config.yaml
activation: "geglu"
head_dim: 64
parallel_block: false
inner_norm: false
patch_size: [2, 2]
beta2: 0.95
gradient_centralization: true
steps: 20600
Rows from block 5, named by matrix and row number. Rows with one number belong to one neuron. Each number is 128 + 32 x the weight over its row's rms, rounded and kept within 0 to 255. All counts start at 0. After the name is the row's rms in percent of the matrix's.
# gate: MLP gate (model.blocks.5.mlp.gate.weight, 512x192), inputs 128-191
# fc1: MLP up (model.blocks.5.mlp.fc1.weight, 512x192), inputs 128-191
# fc2: MLP down (model.blocks.5.mlp.fc2.weight, 192x512, transposed), outputs 128-191
gate.21 135 [141 111 163 117 190 111 156 107 127 233  99  49  89 118 158 135  91 157 121 110 111  98  95 105 150  50 182 136  94  91 106 123 169 135  82 134 136 123 107  96 107 151 147  65 147 131 139 150 187 118 164  72 164 147 108 114 160 142 133 131 127  94 174 182]
fc1.21 141 [118 124 190 129 138 100 130 148  98 114 117  96  99 113 160 102 106 102 155 147  91 102 120 139  89 108 118 104 108 120 151 153 151 118 135  95 161  77 138 128 195 130 173  75  97 150 169 165 116  97 117 144  97 135 120 107  95 156 129 190 104  86 136 188]
fc2.21 101 [159 138 142 142 192 120 110  86 100 116 134 111 137 166 102 140 123 129 135  81  62 119 130 138 109  93 119 163 153 126 127 122 127 143 122 107  43 126 166 129 147 115 113 138 120  35 104 122 108 104 177 122 132 136 138 200 103 128 117 111 109 132 122 142]
gate.22 091 [145 204 145  94  92 101 121 141 113 122 157  86  91 136 156 174 109 159 118 134 197 174 118 147  77 209 134 103 128 101 167 135  99 173 151 113 135 131  85  75 133  87 124 172 130 120 170 105  95 124 109 130 102 151  88  87 146  91 126 108  99  93 132 135]
fc1.22 082 [137 146 116 110 122 113 103  76 106 140 129 132 150 103 103 164 139 127  87 124 161 131 162 141 123 171  98 105  96 112 203 137 116 127 136 108  91 174 122 112 144 124 142  66 133  93 167 130 109 118 121 124 148 181 183 146 115  90 174 133 138 152 173 177]
fc2.22 099 [ 71 118 163 113 142 145 125  83 113 135 127  90 201 135 181 113 162 136 130  68 159 138  63 151 115  70 132 130 103 129 131 107 118 121 126 131  78 166 108 131 141 116 255 118 132 132 163 147 139 136 132 123 166 111 117 134 196 126 149  94  95 130  86 127]
gate.23 136 [115 101  92 150 113 156 151 139 186 146  97 140 125 122 149 101 110 138 129  80 124 139 100 122 123 122 160  68 162 133 156  83  97 102 107 181 100 160 116 114  64 111 148 121 199 137 136 149 207 105 165 120 182 102 104 155 167 100  98 135 113 199 131 118]
fc1.23 133 [161 152 157  93 121 180 101 133 133 136 159  59  55 111 179 108 101 204  90 147 133  60 118  75 205  83 120 161 109 118 143  95 148 115 149 138 135 164 118  86 101 126 125 137 151 123 133  88 120 122 111  87 141 130 131 105 132  93 140 125 132 134 195 127]
fc2.23 108 [134 113 136 117 101 124 179 135 141  67 116  14 133 148  84  36 239 133 134 132 199 158 188 163 111 232 131 163 147 121 124 148 132 135 141 146 101 119 158 112 136 125 108 138 136 124 110 142 141 124 102 130 115 132  88  76 148 158 123 174 126 158 152 133]
gate.24 118 [135 141 133 112 136 128  92 184 176 107 138  98  97  93 175  93 122 175 120 186  79 140 117 100 125 112 114  92 141  71 167  99 156 100 178 167 150 152  54  77 137  73 178 129 135  84  56 117  79  84 147 122 146 101 132  95 124 118 164 163 151 108 181 104]
fc1.24 121 [ 96  96 125 166 151 188 157  86  97 150 151 124 119 156 123 137 162 121 148  66 157 101  64  97 157 123 101  87 118 115 143 162  86 157  58  91  69 146 109 142 118 191 158  89 172  96 175 129 145 130  79 169 165 170 152 166 147 136 129 172  71 145 134 157]
fc2.24 116 [131 127 138  79 182 159 131 124  80 195 112  61 106 133 133  73 151 117 127  64 123 123  59 153 111 102 139 164 127 129 144 147 138 182  79 129  29 138 165 102 126 114 205  98 121 141  87 140 132 129 113 130 143 155 154 147 183 145 122 192 119 105 220 157]
gate.25 089 [146 148 132 114  96 134 117 158 196 184 117  77  78 111 182 103 106 171 100 180 140  89 122 131 139 105 148 135 128 150  37  97 153 106 163 170 174 124  52 113  81 123 128 151 145 152  63  79 107 119 201  52 154 119 154  99 134  89 134 146 167 129 125 124]
fc1.25 101 [127 129 151 171 158  91 106 108 112 108 110  82 133 162 166 128 121 140 120  92 121  70  78 105 125  83 179 148 107 129 122 165 106 155 125 118 144 128 149 152  92 179 128 143 116 101 154 113 176 103 103 144 123 179  94 145 147 163 153 100  91 137 103 112]
fc2.25 099 [ 80  97 124 114  97 104 151 101 137 132  80  97 124 176 133 121 127  76 138  65 129  89 180 101 121 144 127  94 201 104 160  80 127 134 125 109 123 159 175 143 104 158 152 147  66 156 169 119 121 107 128 151 131  87 167  72 175 170  91 188 184 114 122 143]
gate.26 104 [164 177 112 113 146 115  44 101 127 111 186 127 134 110 139  89 124 165  84 118 126 101 130 125 171 119 137 117  88 129 100 136 148 118  99 121 130  98  98  81  84  94 104  75 156  87 145  86 152 121 171  57 147  85 123 122 150  94 162  72 187 111 132 122]
fc1.26 116 [124 158 166 132  56 102 154 120 207 106 165 159 188 126 133 135  94 135 106 138  92 156 137 149  86 132  94  76 171 188 154 126  95 139 100 105 131 169 104 110 149 152 109 132 184 125 160 101 104  87 117 108 121  63 104 131 165 132 117 181 151 163 164 126]
fc2.26 111 [116 132 146  70  95 140  64 134 120 131 137 121 103 149 139 170  69 142 123  56 146  93 119 159 123 103 119 125 154 118 139 113 176 128 108 117 174 121 127 148 131 160 120 156 154 145 127 141 134 192 114 139 150 127 126 105  81 129 130 143 141 134  29 109]
gate.27 082 [158 127 142  88 118  96 146  92 145 131 174 129 146 145 176  92 145 186 139 168 104 114 163 126 128 138 116 110 148 106  96 124 143 126 130  84 151 143 171 135 151 105  94  94 129 162 192 128  93  85 136 147  80 159  66 117 123 159 123 117 110 156 170 119]
fc1.27 071 [109 139 141  81 123 133 142 154 127 111  75 161  93  93 157 195 118 161 109 153 143 136 113 133 123 154 154 153 120 115 111  95 182 128 203 102 164 142  89 139 125 107 109 115 124 156  68 127  95 147 112  94 129 159 145  79 170 107 121 127 165 144 127 155]
fc2.27 091 [ 53  91 114 137 162 116 184  90  43 109 104  67 148 224 146 130 159 139 145  92 178 150  93 127  97 114 103 127  91 125 142  98  98 158 102 153  93 161 190 132 110 136 211 135 145 146 124 110 144 137 119 113 175 117 178 119 169 143 145 128 119 159 134 128]
gate.28 095 [118 141  85 116 183 132 187 102 134 219  89 154 125  94 139 160 192 147 124 115 132 128 116 168  92 143 123  99 139 167 101 169 112 111 131 102 116 162 154 113  93 127 167  96  96  77  99  96 109 186 234 105 129 124 197 118 157 181 130  96 158  75 142 118]
fc1.28 098 [108 122 132 158 121 128 138 139  73 112 134 129 124 131 164 168 185 212 132 127 216  38  79 104 105  90 133 130 204 150 131 103 129 116 145 141 118 153 145 110 106 115  90 155 114 183 197  73 154 128 104  89 118 121 127 140  98 155 126 143 120 158 133 113]
fc2.28 099 [147 135 102 117 177 140 143 125 154 108 130 159 120 143 175  78 172 101 156 125 115 123 202 152 160 162 113 180 107 138 126  78 182 106 141 140 190 107 102 112 124 132 112 132 101 117 132  92  90  88 184 123 125 103  96  74  99 115 123  93 184 199 137 123]
gate.29 103 [146 133 154 124 166 118 150 125 162 118  97 129  94 133 177 141  99 179  64 170 132  55 102 128 120  73 133 137 127  63 129 124 141 180 164 152 160 161 118  89 114  83 181  99  96 108  86  71 114 145  75 101 136 140 131 165 187 134 133 131 146  96  79 101]
fc1.29 102 [137 133 103 167 115 120  92 183 194 127 144  77 112 153 123  13 104 148 109 123 137 134  92 160 109 162 117 113 136 104 104 101 112  93 178 166 136 113 131 149  84  73 166 105 116 145  59 156  89  62 103 116 113 112 182 104 156 102  96 159 132 145 127 101]
fc2.29 104 [162 118 141 170 183 118 119 133 133 146 128  88  97 139  74 152 133 126 112 164  76 100 154 125 106 150 164 134 159  96 148  82  50 131 152 110  87 172 142 120 131 124 207 124  84 149 164 131 117 125 152 124  77 177  82 177 238 105  89 128 127 131 154 157]
gate.30 102 [147 156 153 135 141  60  87 151 161 140 115 150 118 136 155 122  90 183  93 186 128 168 150 123  83  69 180 102 138  73 142 116 144 127 168 170  98 145 119 107 145 110 196  44 142 158 109 103 101 147  77  75 126 137 113 140 125 142 117 138 109 126  83  60]
fc1.30 095 [149 155 171 146 141 124 137 154 118 121 129 164 166 117 176 149  68 182 101 138 100 115 193 143 134  74 142 103 116  98 133  90 130 157  98 156 143 180 110  53  99 162 218  65 138 120  85 113 100  88  99  76 116 111  86 141 169  91 111 135 136 139  52 110]
fc2.30 094 [131 147  94 153 195 131 123  92 158 132 118 145 175 110 101  66 178 158 137 128 143 163 152 126 167 129 155 170 104  87 137 146 126 115 142 112 220 224 126  97 165 167 157 168 118 144 125 123 146 139 187 122 121 144 122 107 125 135  94  55  85 141  96 119]
gate.31 124 [ 88 139 122 160  89 131 159 171 170 175 139 123 148 109 128 148 122 138 127 155  85 168 139 187  55 140  96  83 182 129 139 107  96  97 151 155  97 164 111 151 101 120 172 133 136 140 158  88  93 111 194 112 104 108 115 127 131 123  82 150 200 144  66 121]
fc1.31 129 [ 96 120  36 130 163 160 149 106 136 131 137 111  94 142 116 130 156  79 156  99 150 104  92  98 151 165  62 136 149 120 111 163  92  77  95  76  66 163 120 151 145 134 135 156  99 107  93 129 162 109 198 161 130 158 177 159 140  92 103 114 127 129 102 109]
fc2.31 096 [ 80 129 146  42  74  88 127 120 107 184 116 118  94 128 180 123   0 128 160 139 109 150 143 121 137 124 124 133 144 166 117 110 156 102 127 142 130 143 119 178 112 147 146 128 106 164 130 161 137 172 134 139 139  98 138 183 108 137 106 128 148 134 137 142]
gate.32 078 [183 151 126 110 189 146 125 102 137 188 147  82 150 160 158 149  93 159  94 118 120 102 153 152 132 150 163  85 100 134 136 128 136 184  96 161  66  77 117 141 100  85 168  73 161 131 177 130 127 136 120 106 118 139 100 151 167 148 155 108  83 110 205  89]
fc1.32 072 [105 135  88 121 163 207 127 147 141 131 149 133 142 173 124  97 147 143 154  85 122 155 185 150 172 156 121  73 153 101 130 153  53  94  97 120  66  76 150 128 147 133 181  82 158 128 156 122 162  83 190 177 125 179  93  96 151 123 108 135 153 131 181 112]
fc2.32 086 [142 120 158 104  98 124 165 125 125 109 108  58 132 152 139  38 226 125 113  86 140 149 195  92 112 122 159 146 134 154 114 111 117  79 125 157 107 171 145 134 122 113 148  83 119 148 192 132 135 121 151 133 132 108 100 118 166 111 128  85 145 109 164 118]
gate.33 110 [ 98 106 109 174 131 107 173 114 166 131 147 155 106 155 159 179 175 100 117 102 148  72 157 150 121 169 116 177 156 110 119 143  80 109 144 141 122 134 133 121  66  68  95 163 111 127 124 121 164 143 107 159 160 138 151 147 119 128 154  88 140 164  58  95]
fc1.33 103 [131 132 184 135 140 165  78 142 195 111 173  77  86 113 149  72  88 138 101 127 132 114 126  94 127  63 117 141 159  50 102 135 133  75 104 141 157 168 155 127 110  66 180 113 109 134  56 101 108  39 158 106 125  96 109 137 138 127 110 156 117 112 143  79]
fc2.33 085 [137 121  82 129 171 127  95 155 154 113 150 134 159 123 148 157 151 104 133  61 130 161 139 158 121  67 109 128 114 158 173 100 156 112 147 160  13 118 144 142 130 129 217 152 119 105  74 117 126 120 136 157 152 154 159 212  61 142 148 155 125 161 104 138]
gate.34 087 [153 114 156 135 126  72 127 134 116 121 150 138 153  75 148 154 142 173  73 139 116 118 190  85 124 139 163 140  79 121 137 127 153 175 123 159 140 122 142 103  96 151 118 137 150  90 123  90 140 165  57  72 142  66 110 111 131 143 198 141  73 135 123 127]
fc1.34 078 [128 170  73 104 117 130  77  96 182 134 135 102 147 172 106 124 164 161 130 107 160 140 106 101 147  96 117  87 134 177 124  75 129 131 125 137 125 197 139 155  86 190 102  99 155  97 162 142 105 139 127 125 127 110 176 105 103 108 137 131 104 156 150 119]
fc2.34 099 [115  84 162 161 143 130 171 118 155 146 163  94 132 172 145 101 191 158 131 137 187  66  91 112  99 100 122 186 109 131 159 127 153 166 142 134 121 114 110 146 159 120 176 137 143 108  84  83  93 106 153 184 160 146 120 133 134 116 136 151 111 139  97 157]
gate.35 073 [113 139  91 158 190  97 124 176 219 171 100 157 167 141  97  75  89 179 139 163 150  65 155  79  67  75 110 135 135  99  49 149 109 116 103 146 167 137 133 151 128  97 133 113 155 120 118 120 117 138 166  96 118 126 149 155 154 146  90 136  88 115  86 124]
fc1.35 072 [129  88 161 149 150  91 126 138  89 134 138  50  51  80 147 119 145 129 107 145 181 152 134 114 153  62 138 144 171 118 112 159 138 144 111 148 118 143  88 154 114 140  77 118  93  84 135 134 204 121 163 109  93 130 115 142 110 148  80 136  88 113 172 137]
fc2.35 078 [166 110 153 160  89 131 122 129 101 149 181 159 115 179 177  84 181  96  86 123 126 113 169 115 155 118 152 142 140 190  73  71 136  60 147 140 143 134 173 182 102 123 208 124  94 150 140  95  90 138 144 146 185 108 183 148 128 108 103 155 113 153 131 155]
gate.36 091 [188 190 127 151 177  96  98 148 149 117 129 174 122 131 145 155  62 186 123 130 131 158 108 115 128  90 146 154 176 119 120 120 161 104 108 162 174 155 141  95 104 132 195 131 141 115  40 112 120 148 134 125 202 143 120 162 196  84  68 102  89 129  50  81]
fc1.36 096 [115 134 193  73 126 131 147  91  90 135 118  78 135 136 182  99 171 175  89 124  76  78 120 134 137 105 125 111  80 138 113 100 148 132 120 105 130  95 155  85 107 195 138  64 109 100 153 113 120 134 119  90 137 160  94 112 109 131 143 126 123 131 184 176]
fc2.36 096 [109 136  99 176 164 134 154 144 186 122 110  97 137 102 182  28 137 158 136 101 170 153 151 103 117 154 132 168 107 128 156 100 115 123 158 133 131 113 137 148 150 156 152 105 108 185 115 107 161 118  90 103 116  75  55  45 234 108 117 166 116 139 129 153]
gate.37 133 [101 118 137 138 111  98 143 174 142 151 131  97 127 159 127 159 148 138 169 133 122 176 140 155  86 137 101  68 192 151 141 102 104 103 145 127 114 135 103 131 116 119 126 118 166 148 183 167 109 110 142 150 103 104 163 137  95 153  84 135 164 164 121  72]
fc1.37 131 [106  88  70 150 180 139 131 124 113 135 175  87  50 162 101 138 190  95 147  78 147  89 129  80 141 161  65 152 105  82  87 143  97  66  93  73  59 159 163 153 136 113 157 128 106  58  59 110 168 124 165 152 168 138 131 188 135 119 146  96 124 137  86 119]
fc2.37 104 [117 131 127  73  55 133 115 101 152 134 140 130 118 158 153 205   0 130 104 119 176 124 124  72 105 152 132 110 126 143 142 135 158  95 105 103 151 127 175 124  89 155  69 129 175 192 114 130 139 133 122 100 148  75 138 181  80 146 153 161 104 127 127 139]
gate.38 109 [125 155 151 102 124 113 120  92 155  67 154 118 182 107 106 116 123 122 124 143  59 190 154 128 151 130 142  91 129 223 160 125 137 153 103 101 102  98 107 112 127 152  93 128 163 144 176 139 122 147 127  85 165  82 104 129 150 125 135  79 184 106 153  95]
fc1.38 112 [153 178 116 122 120 152  85 129 141  50 160 133 126 104 141 146  90 163 110  82  38 131 187 120  93 143  86 106 107 110 102 143 156 121 135 100 135 129 123  99 117 104 148 107 136 129 116  83  67 112 179  82  66 121  76  96 159 108 137 124 150 136 154 107]
fc2.38 094 [121 152  82 113 142 118  80 147 127 166  89 124 150 120 213 146 102 126 101  71 131 111 122 171 124  91 132 119 127 130 110 152 136 100 132 134 215 148 183  87 148 140  65 117 109 147 120 134 140 175 112 124 144 142 108  36 159 141  83 106 123 114  98 141]
gate.39 089 [168 165 181 129 144 105 133 132  57 179 107  80 119 147 155 140 116 172 103 143 127 122 138  90 141  66 182 134 151 117 124  91 183 182 149 178 165 105 140 109 126 107  71  85 133  72 154 105 109 131 176  84 135 134 138 141 178 114 143 133 104 131 164 112]
fc1.39 089 [135 174  71 129  64 137 142 131 181 128 184  78 169 152 120 132 119 140 123 132 174 114  33 166 135  82 109 113 131 123  80 112 126  99 137 137 100 234 155 150 102 170  92 153 130 116 141 132  97 134 176 129  79 144 208 140 111  94  95 151 125 137 146  90]
fc2.39 095 [159 145 134 121 101 117 116 123 109 131 110  55 115 161 149 128 143 148 153 115 139 152 128 118 132 169 124 146 148 135 127  69 119  78 137 147  79 110 137 125 104 122 255 117 140 148 129 124 136 116 161 126 176  68 148 100 199 139 128 133  90 142 122 153]
gate.40 090 [149 106 166  84 128 101 127 106 135  86 119 167 183 143 133 147 106 130 150 129 123 166 172 112 130 173 161 112 110 201 134 108 135 156  97 114 148 111  66 141  88 124  33 135 136 111 139 119 126 154 100 142 169  85 100 118  95 129 139  72 124 154 175  96]
fc1.40 087 [155 130 154 104  83  93 140 146 157 127 132 131 127  92 155 134 159 143 138 136 130 137 157 128 137 129 157 104 173 126 147 137 137 148 169 165 149  99  61 116 113  91 160 131 128 113 127 105 154  97 189 163 162 131  92 140 115 119 133 131  92 195  90 185]
fc2.40 094 [ 88 120 122 104  67 144 140 138 130 171 119  36 159 173 153 106 127 130 122  79 114 108 158 115 147 178 152 121 167 136 173 120 109 111 129 119 161 121 207 104  99 112 174 175 157 133 145 113 145 175 141 147 131 135 127  91  91 143 139  94 109 128 149 133]
gate.41 082 [153 143 133 121 143 113  77 165 123 151 167 129 126 132 129  87 138 147 109 142  92 103  97 178  96  50 145 143  97 109 133 140 161 141 155 100 146 207 179 145 147 157  66  68  71  45 125  85 103 160 136 135  86 163 130 107 156 147 103 119 123 113 152 147]
fc1.41 078 [115 127 158  90 125 111 182 124 155 122  97  76  97  94 153  66 127 113 130 137 151 179  49 133 165 123 161 104 144 157  96  92 170 116  91 147 125 173 132 119 105 156 116 165 122 176 146 147 162 165 141  74 186 112 153 116 185 110  84 105 124 154 198 135]
fc2.41 088 [101 145 136 136 108 105 122 141 145 177 130  71  96 157 165 119 202 132 136  96 142 125 151 154 115 159 132 175 154 121 139 111 110 112  97 112  88 133 195 157 116 157 219 151 123 132 168 151 140 132 164 144 124  80 134 129 219 106 101 118 116 117 108 104]
gate.42 095 [141  93 159 137 135  82 193 175  48 131 124 115 122 149 108 142 105 119 146 133 133 160 113 102 141 144 164 135  97 103 213 136 131 145 132 132 141 174 114 138  96 145  65  86 128  75 237 107 182 140 140 124 138 170 116 112 141 133  75  75  86 170 116 186]
fc1.42 090 [129 140  88 141 152 112 131 130 107 139 125 180 173 118 122 164 151  99 140 122 191  57 139 148  95 140 145 207 144 154  91  92 126 150 134 122 153  87 139 159 144 143 101 172  95 167 144 172 158 206 147  99 102 139  94 122 158 169  70  76 115 150  88 141]
fc2.42 091 [125 150 115 170  53 152 112 161 173 142 157 151 145 164 142 135  89 119 106 108 139 155 155  84 121  98 140 104 196 128 128 180 135  96 132 136 162  93 211 110 104 187  83  95 119  89 152 137 105 129 162 144 122 149 168  93  64  92 152 150 150 178 139 165]
gate.43 113 [146 150 116 134 167  81 182 147 177 187 119 144 127 125 124  95 115 129 133 132  59 149 139 110 117 154 128 117 154 118 153 154  99  82 171 108 145 126 116 137 138 114 187 126 118 111  18 152 123 166 215 113 154 142 128 131 161 112 127 149 164 114 133 165]
fc1.43 108 [110 118 153 112 180  52  67 143 108 131 118  66  92 117 124 104 140 117 117 166 134 110 154  71 138 121 153 130  98 100 168 117 138 168 187 163 166 135  84 133 170 118 113  70 140 118 109 184 148 138 104 141 132 166  88 128 133 149 182  93  62 112 157 127]
fc2.43 117 [130 152 114 131 126 116 174 120 157 166 146 105 116 155 209 100 243 128 174  62 132 152 190 113 135 173 109 120 155 154 125 102 144 134 124 109 135 200 178 112 127 159 136 158 101 146 150 151 119 119 138 148 113 151  70  42 132 131 126  65 156 141 114 139]
gate.44 144 [150 137 110 121 147 137 135 130 124 157 133 145 112 105 198 146 175 170  90  95 180  82  77 122 172 137 129 180 133 137  83 116 170 128 129 128 111 142 105 115  56 126 132 192 147  99 106 105 168 142 100 119 148 170 175 134 116 100 177  73 104 142 112 118]
fc1.44 136 [ 98  60 119 156 146 106 203 174 149 200  46 117 151 114 117 167 140 112 152 133 148 153 111 124  98 126 180 112 120 162 172 124  93 164 155 180 122 160 111 149 148 133 172 141 130 143  95 166 156 170 119 139 128 121 139 174 120 184 113 127 135 175 151 122]
fc2.44 105 [129 118 115 123  42  91 120 121 133 150 132 116 124 138 122 105 127 117 120 212 131  95 186 105  99 232  97 137 141 119 110 156 134 123 128 136 252  85 137 132 147 131 144 139 100 176 106 103 116 108 142 136 116 149 115  14 153 127 131 106 109 101 140 114]
gate.45 080 [174 148  91 131 184 153 117 156 201 205 120 152 157  97 154 153 120 133 135 172 158  86  92  94 156 175 164  74 138 126  99  99 170 136 121 122  78 181 164 150  89 150 202  87  86  99  47  68 123 126 147  96 146 201 114 101 133 105 175 113 124 124  81  92]
fc1.45 081 [114 133 148 130 106 135 105 157 113 127 101 130 130 126 184  94 160 162 109 131 108 137 128  95 173  43 147 115 100 135 128  95 158 116 126 147 184 129 178 153 143 129  21 136 118 180 153 124 152 113 148  99 145 159  89 116 181 160 146  89 120 147 178 143]
fc2.45 085 [132 138 184 142  45 129 124 125 172 136  79 128 140 118 167 149 180 129 112  59 157 138 147 169 158  80 183 151 117 150 159  75 137 109 162 140 105 106 186 149 158 147 111 153 104 115 193  97 103 108 146 108 139 118 107 106 109 111  94 128 158 133 118 127]
gate.46 154 [108 140  54 153 127 132 111 136 123 128 141 130  87 148 155 161 151 136 112 108 157  82 107  93 116 148 115 191 107  78 108 149  99  86 162 129 123 174 116 148 107  81 134 180  96  71  63 114 112 112 155 129 141 132 125 121 118 116 170  80 183 149 112  86]
fc1.46 148 [144 181 152 129  87 152  84 101 130  85 204 148 126 119 121 109 127 128 121 111 104 140 190 128 147 140  67  95 148  91 134 124 129  81  96 100 111 152 175 116 125 121  89 131 146 145 147 101  90  73 100 131 130  83 142  91 123  69 114 136 152 125 118  79]
fc2.46 117 [150 133 124 136 159 139 125 123 149 146 144  67 114 100 201 181 135 131 135  76  77 155  45 170 118  92  92 125 126 133 113 136 155 126 146 133  88 119  92 120 135 104 123 128 164  37 114 147 158 128 127 102 140 116  91 177 126 140 122 149  92 158 129 108]
gate.47 074 [116 160 168 105 112 118 166 142 131 152  91 109 143 110 146 185 128 130 125 193 135 128 168 134 114 143 149 151 115  49 142 107 148 126 124 102 160 154 106 112 139 118 142 101 163 126  86 100 176 193 147  75 117 117 126 130 176 175 118  80  71  85 160  89]
fc1.47 066 [104 141  70 160  86 132 162 129 164 123 126 109 151 173 134  95 123 146 126 131 105 107 119 173 164  81 150  96 135 143 106  83 124 149 141 173 112 172  96 136 117 156 175 116 187 164 102  82 152 165 102 131 114 104 191 147  78 148  85  89 132 162 184 122]
fc2.47 092 [146 122  91 129 123 140 122 144 106 103 116  40 108 171 106 139 148 121 100  94 156 120 182  66 132 159 121 111 102 125 153 143 132  88 125 121  76 107 192 112 135 134 169 130  64 143 152 127 106 139 142 171  63 170 114 124 151 120  88 131 116 137 150 110]
gate.48 089 [126 114  94 168  68  84 157 147 203 157 152 137 172 152 141 152  98 124 121 126 112 154  94 135  96  50 162 165  94 171 108 148 122  90 170 129 138 192 111 125 111  77  51 153 139 127 146 110 129  95 100 169 109 110 147 152 101 124 182  84  85 149 123  81]
fc1.48 092 [153 117  95 118 126 120 176 167 148 156 159 161 140 145  99  80 141 154 112 158 121 102 172 125 140  74 150 152 114 136 114 138 133  86 141 152 180 163 147 136  70 128  88 181 139 146 108 128 109 143  83 134 126 118 156 118  96 109 132 133  70 168  82 149]
fc2.48 103 [125 116 159 103  94 128  75 161 105 110 129 111 117 107 104 184 124 167 102 136 180 160 101 128 132  43 150 138 191 128 130 125 141 123 144 190  72  84  97 106  40 143 182 149 117 149 136 124 136  92 116 100 124  68 189 108 159 125 150 157 109 158 100 121]
gate.49 082 [106 130 102 180  95 108  93 181 120 165 155 120 160 155 120 118 149 163 116  84 135 128 124 169  87  23 100  79 129  71 144 157 147  81 135 162 144 154 165 149 169 159 115  87  76 124 127  86  81  88 124 112 109 206 135  84 170 144  68  72  97 139 114 147]
fc1.49 081 [100 109 151  90 139  70 118 115 119 171  83 138 140 131 107 111 137 178  62 171 123  63  93 109 120  62 223 115  98 175 131  97 194 146  80 180 152  98 129 139 141 166  70 133 166 140 148 130 151 143 100  80 140 153 107 151 119 165 124 134 114 140 134 134]
fc2.49 096 [ 96 115 122 166 104 132 210 134 139 161 137 100 103 118 178  62 191  96 183 108 172 174 146 132 150 134 116 172  92 125 119 130 150  88 110  84 111 123 173 120 111 136 213 159 142 143 131 160 137 116 137 118 143 131 158 114 148 159 102 114 111 132 153 177]
gate.50 094 [130 142 121  99 111 116  52 132 134  71 145 166 161 109 129 118  94 170  86 146 106  99 164 121 106 174 127 156  42 109 133  86 111 104 162 135 141 164 104 103 119  86 143 138 191  58 113 135 102 131 126 142 143 113 130 140 130 135 168 132 133 162  94  84]
fc1.50 099 [108 150 158 163 109 141 127 102 191  66 168 139 197 127  90 147 105 116 152 122 105 197 158 123 121 151 137  84 119 180 153 156 108 133 102  94 105 157 110  93 113 109 123 146 179 107 138 142 100 100  94 165 132  25 104 147  96 111 146 143 106 144 141  86]
fc2.50 101 [ 97 102 132 110 155 149 138  88 183 121 151 103 102 185 160  94 159 109 106  84 186 153  46 176 143 104 180 164 128 106 127 126 141 130 168 152 112 146 100 168 108 140  70 170 154 141 177 128 174 171 112 167 103 148 191 151 148 137  92 109  84 140  98 133]
gate.51 087 [131 105 120 123 227 125 201 148 130 164 136 107 104 104 155  61 135 152 137 122 127  66 175  95 100  87 116 125 148 111 118 129  95  83  97 106 135 123 135 133 176 105 108  65 106 144 116 184 104 124 123 115 176 147 135 135 115 154 108 130 133 166  88 142]
fc1.51 082 [ 89 107 113 154 144 119 152 123 184 119  90  91 171 127  91 144 114  72 151 148  64 117  89 134  71  81 168 101  60 159 153 177  80 155 154 118 133 144 111 153 126 151  85 174 127  67 118 168 182 103 186 142 138 102 105 168 151 137 140  92 112 160 128 159]
fc2.51 093 [136 134 130 127 169 104 145 140 158 137 126  12 116 175 122  58 139 117 130  92 135  69 220  74 126  83 134 151  94 130 148 145 154  73 108 168 113 172 201 172 145 155 186 159 141 117 169  96 129 163 181 159 169 118 151 132 136  99 120 118 148 125 137 161]
gate.52 099 [158 169 143 129 155 118 195 179 173 171  70 192 130  91 161 130  71  92 136 139  65 135 124 166  87 141 144 139 126 143 122 110 113 113 123 146 173 113  67 111 117  79 158 125  97 139  64 129  97  99 179 101 107 105 106 100 111  89 134 178 155 158 124 155]
fc1.52 101 [100  87 178 142 164  42 131 106 128  94 104 145  87  98 127 103 146 108 163 207 111 128 188 117  97 164 186 175  86 117 133 161 118 162 183  98 189  45  92 122 156 127  91  93 127 144 127 190 112 146  95 121  87 141  94 122  97 186 156  86 114 122 118 144]
fc2.52 102 [158 167 144 124 119 117  94 110 130 128 154 162 138 141 162  80 191 149 140  92 140 177 198 127 157 155 113 111 149 152 128 143 181 119 146  78 117 135 153 153 105 103  99 157 102 159 132 190 166  97 174 120 113 104 106  25 158 126 140 103 147  95 143 124]
gate.53 086 [101 102  73 136 101 102 145 105 121 180 110  25 131  94 126 152 113 150 111 178 130 134 108 126 113 130 159 124 161  94 172 150  99 130 129 122  72 151 179 162 113 100 127 148 123 121 106 119 108 194 111 163 124 135 216 134  94 167 130 119 206 117 165 126]
fc1.53 087 [131 121 188 109 199 120 175 146 140 102 143 147 130 151 148 160 192 121 145 139  93 121 135 102 118 123 168 130 163 116  88 112 129 130 175 157 132 135 137 119 117  87 192 102  86 143  95 109 128 107 151 125 111 100 112 142 133 141  52 124 151 145 182 110]
fc2.53 094 [ 90  94 108  88 134 100 188 145 161 123  90  75 116 137 164  71 143 165 118 123 166 146 154 154 112 174 156 137 110 159 132  93 183 113 140 147  99 156 164 105 110 124 233 128 139 130 116 122 133 129 147 126 127 147 133 113 172 162  86 104  81 152 122 115]
gate.54 100 [134 138  46 123 160 125 140 103 148 167 158  92  81  90 146 168 131 132  90 180 104 128 117 104  68 173 110 116 154  86 148 121 118  86 109 134 107 158 149 134  97  73 188 148 126 110  54  65 119 173 178 165 131 163 138 105 119 114 139 162 137  88 109 126]
fc1.54 088 [109 135 178 150 138  98 145 116  75 130 107 119  85 124 124 123 166 149 175 171 163 122 180  64 116  84 127 121  86 102 122 153 145 128 128 112 159 117 166  89 144 142 128 109 107 128 151 132 131 108 106 126 154 143 123 120 142 195 116 139  62  85 171 123]
fc2.54 098 [131 116 131 137 118 141 172 113 147 175 141  69 149 146 176 104 255 167 119 122 136 135 124 149 145 103 142 111 163 167 199 120 134 157 118 130 101 120 143 123 156 121 125 155 116  94 143 110 115 110 190 101 141 120 124 103 113 143 133 100 135  93 143 151]
gate.55 083 [141 100 167 140 120 101 112 148 156 149 113  58 127 137 171 124  96 141 126 162  72  99  65 175 122 132 127 108 110  85 109 107 162 125 103 154 134 160 171 123 148 160 121  97 144 106 172 106 142 108 110 100 148 197 132 115 113 144 109 136 101 169 162 139]
fc1.55 085 [ 95 121  81 165 141 152 177 150 154 194 167 137 145 116 132 162  87  96 150 110  91  80 125 143  98 133 111  36 147  73 132 118 139 139  98 122  98 158 159 122 122 124 135  82 128 125 159 138 117 108 185 125  73 157 183 130  88 108 119 163 140 130 126 150]
fc2.55 091 [ 93 119 129 177 173 112 124 140 145 120 170  56 138 144 166  96 227 120 106 142 146 111 102 145  96 143 148 133 118 125 101 116 144 174 166 154 140 181 125 155 139 123  84 156 191  89 173 132 136 141 145 172 139  84 133 104  75 124 154 199 141 168 151 159]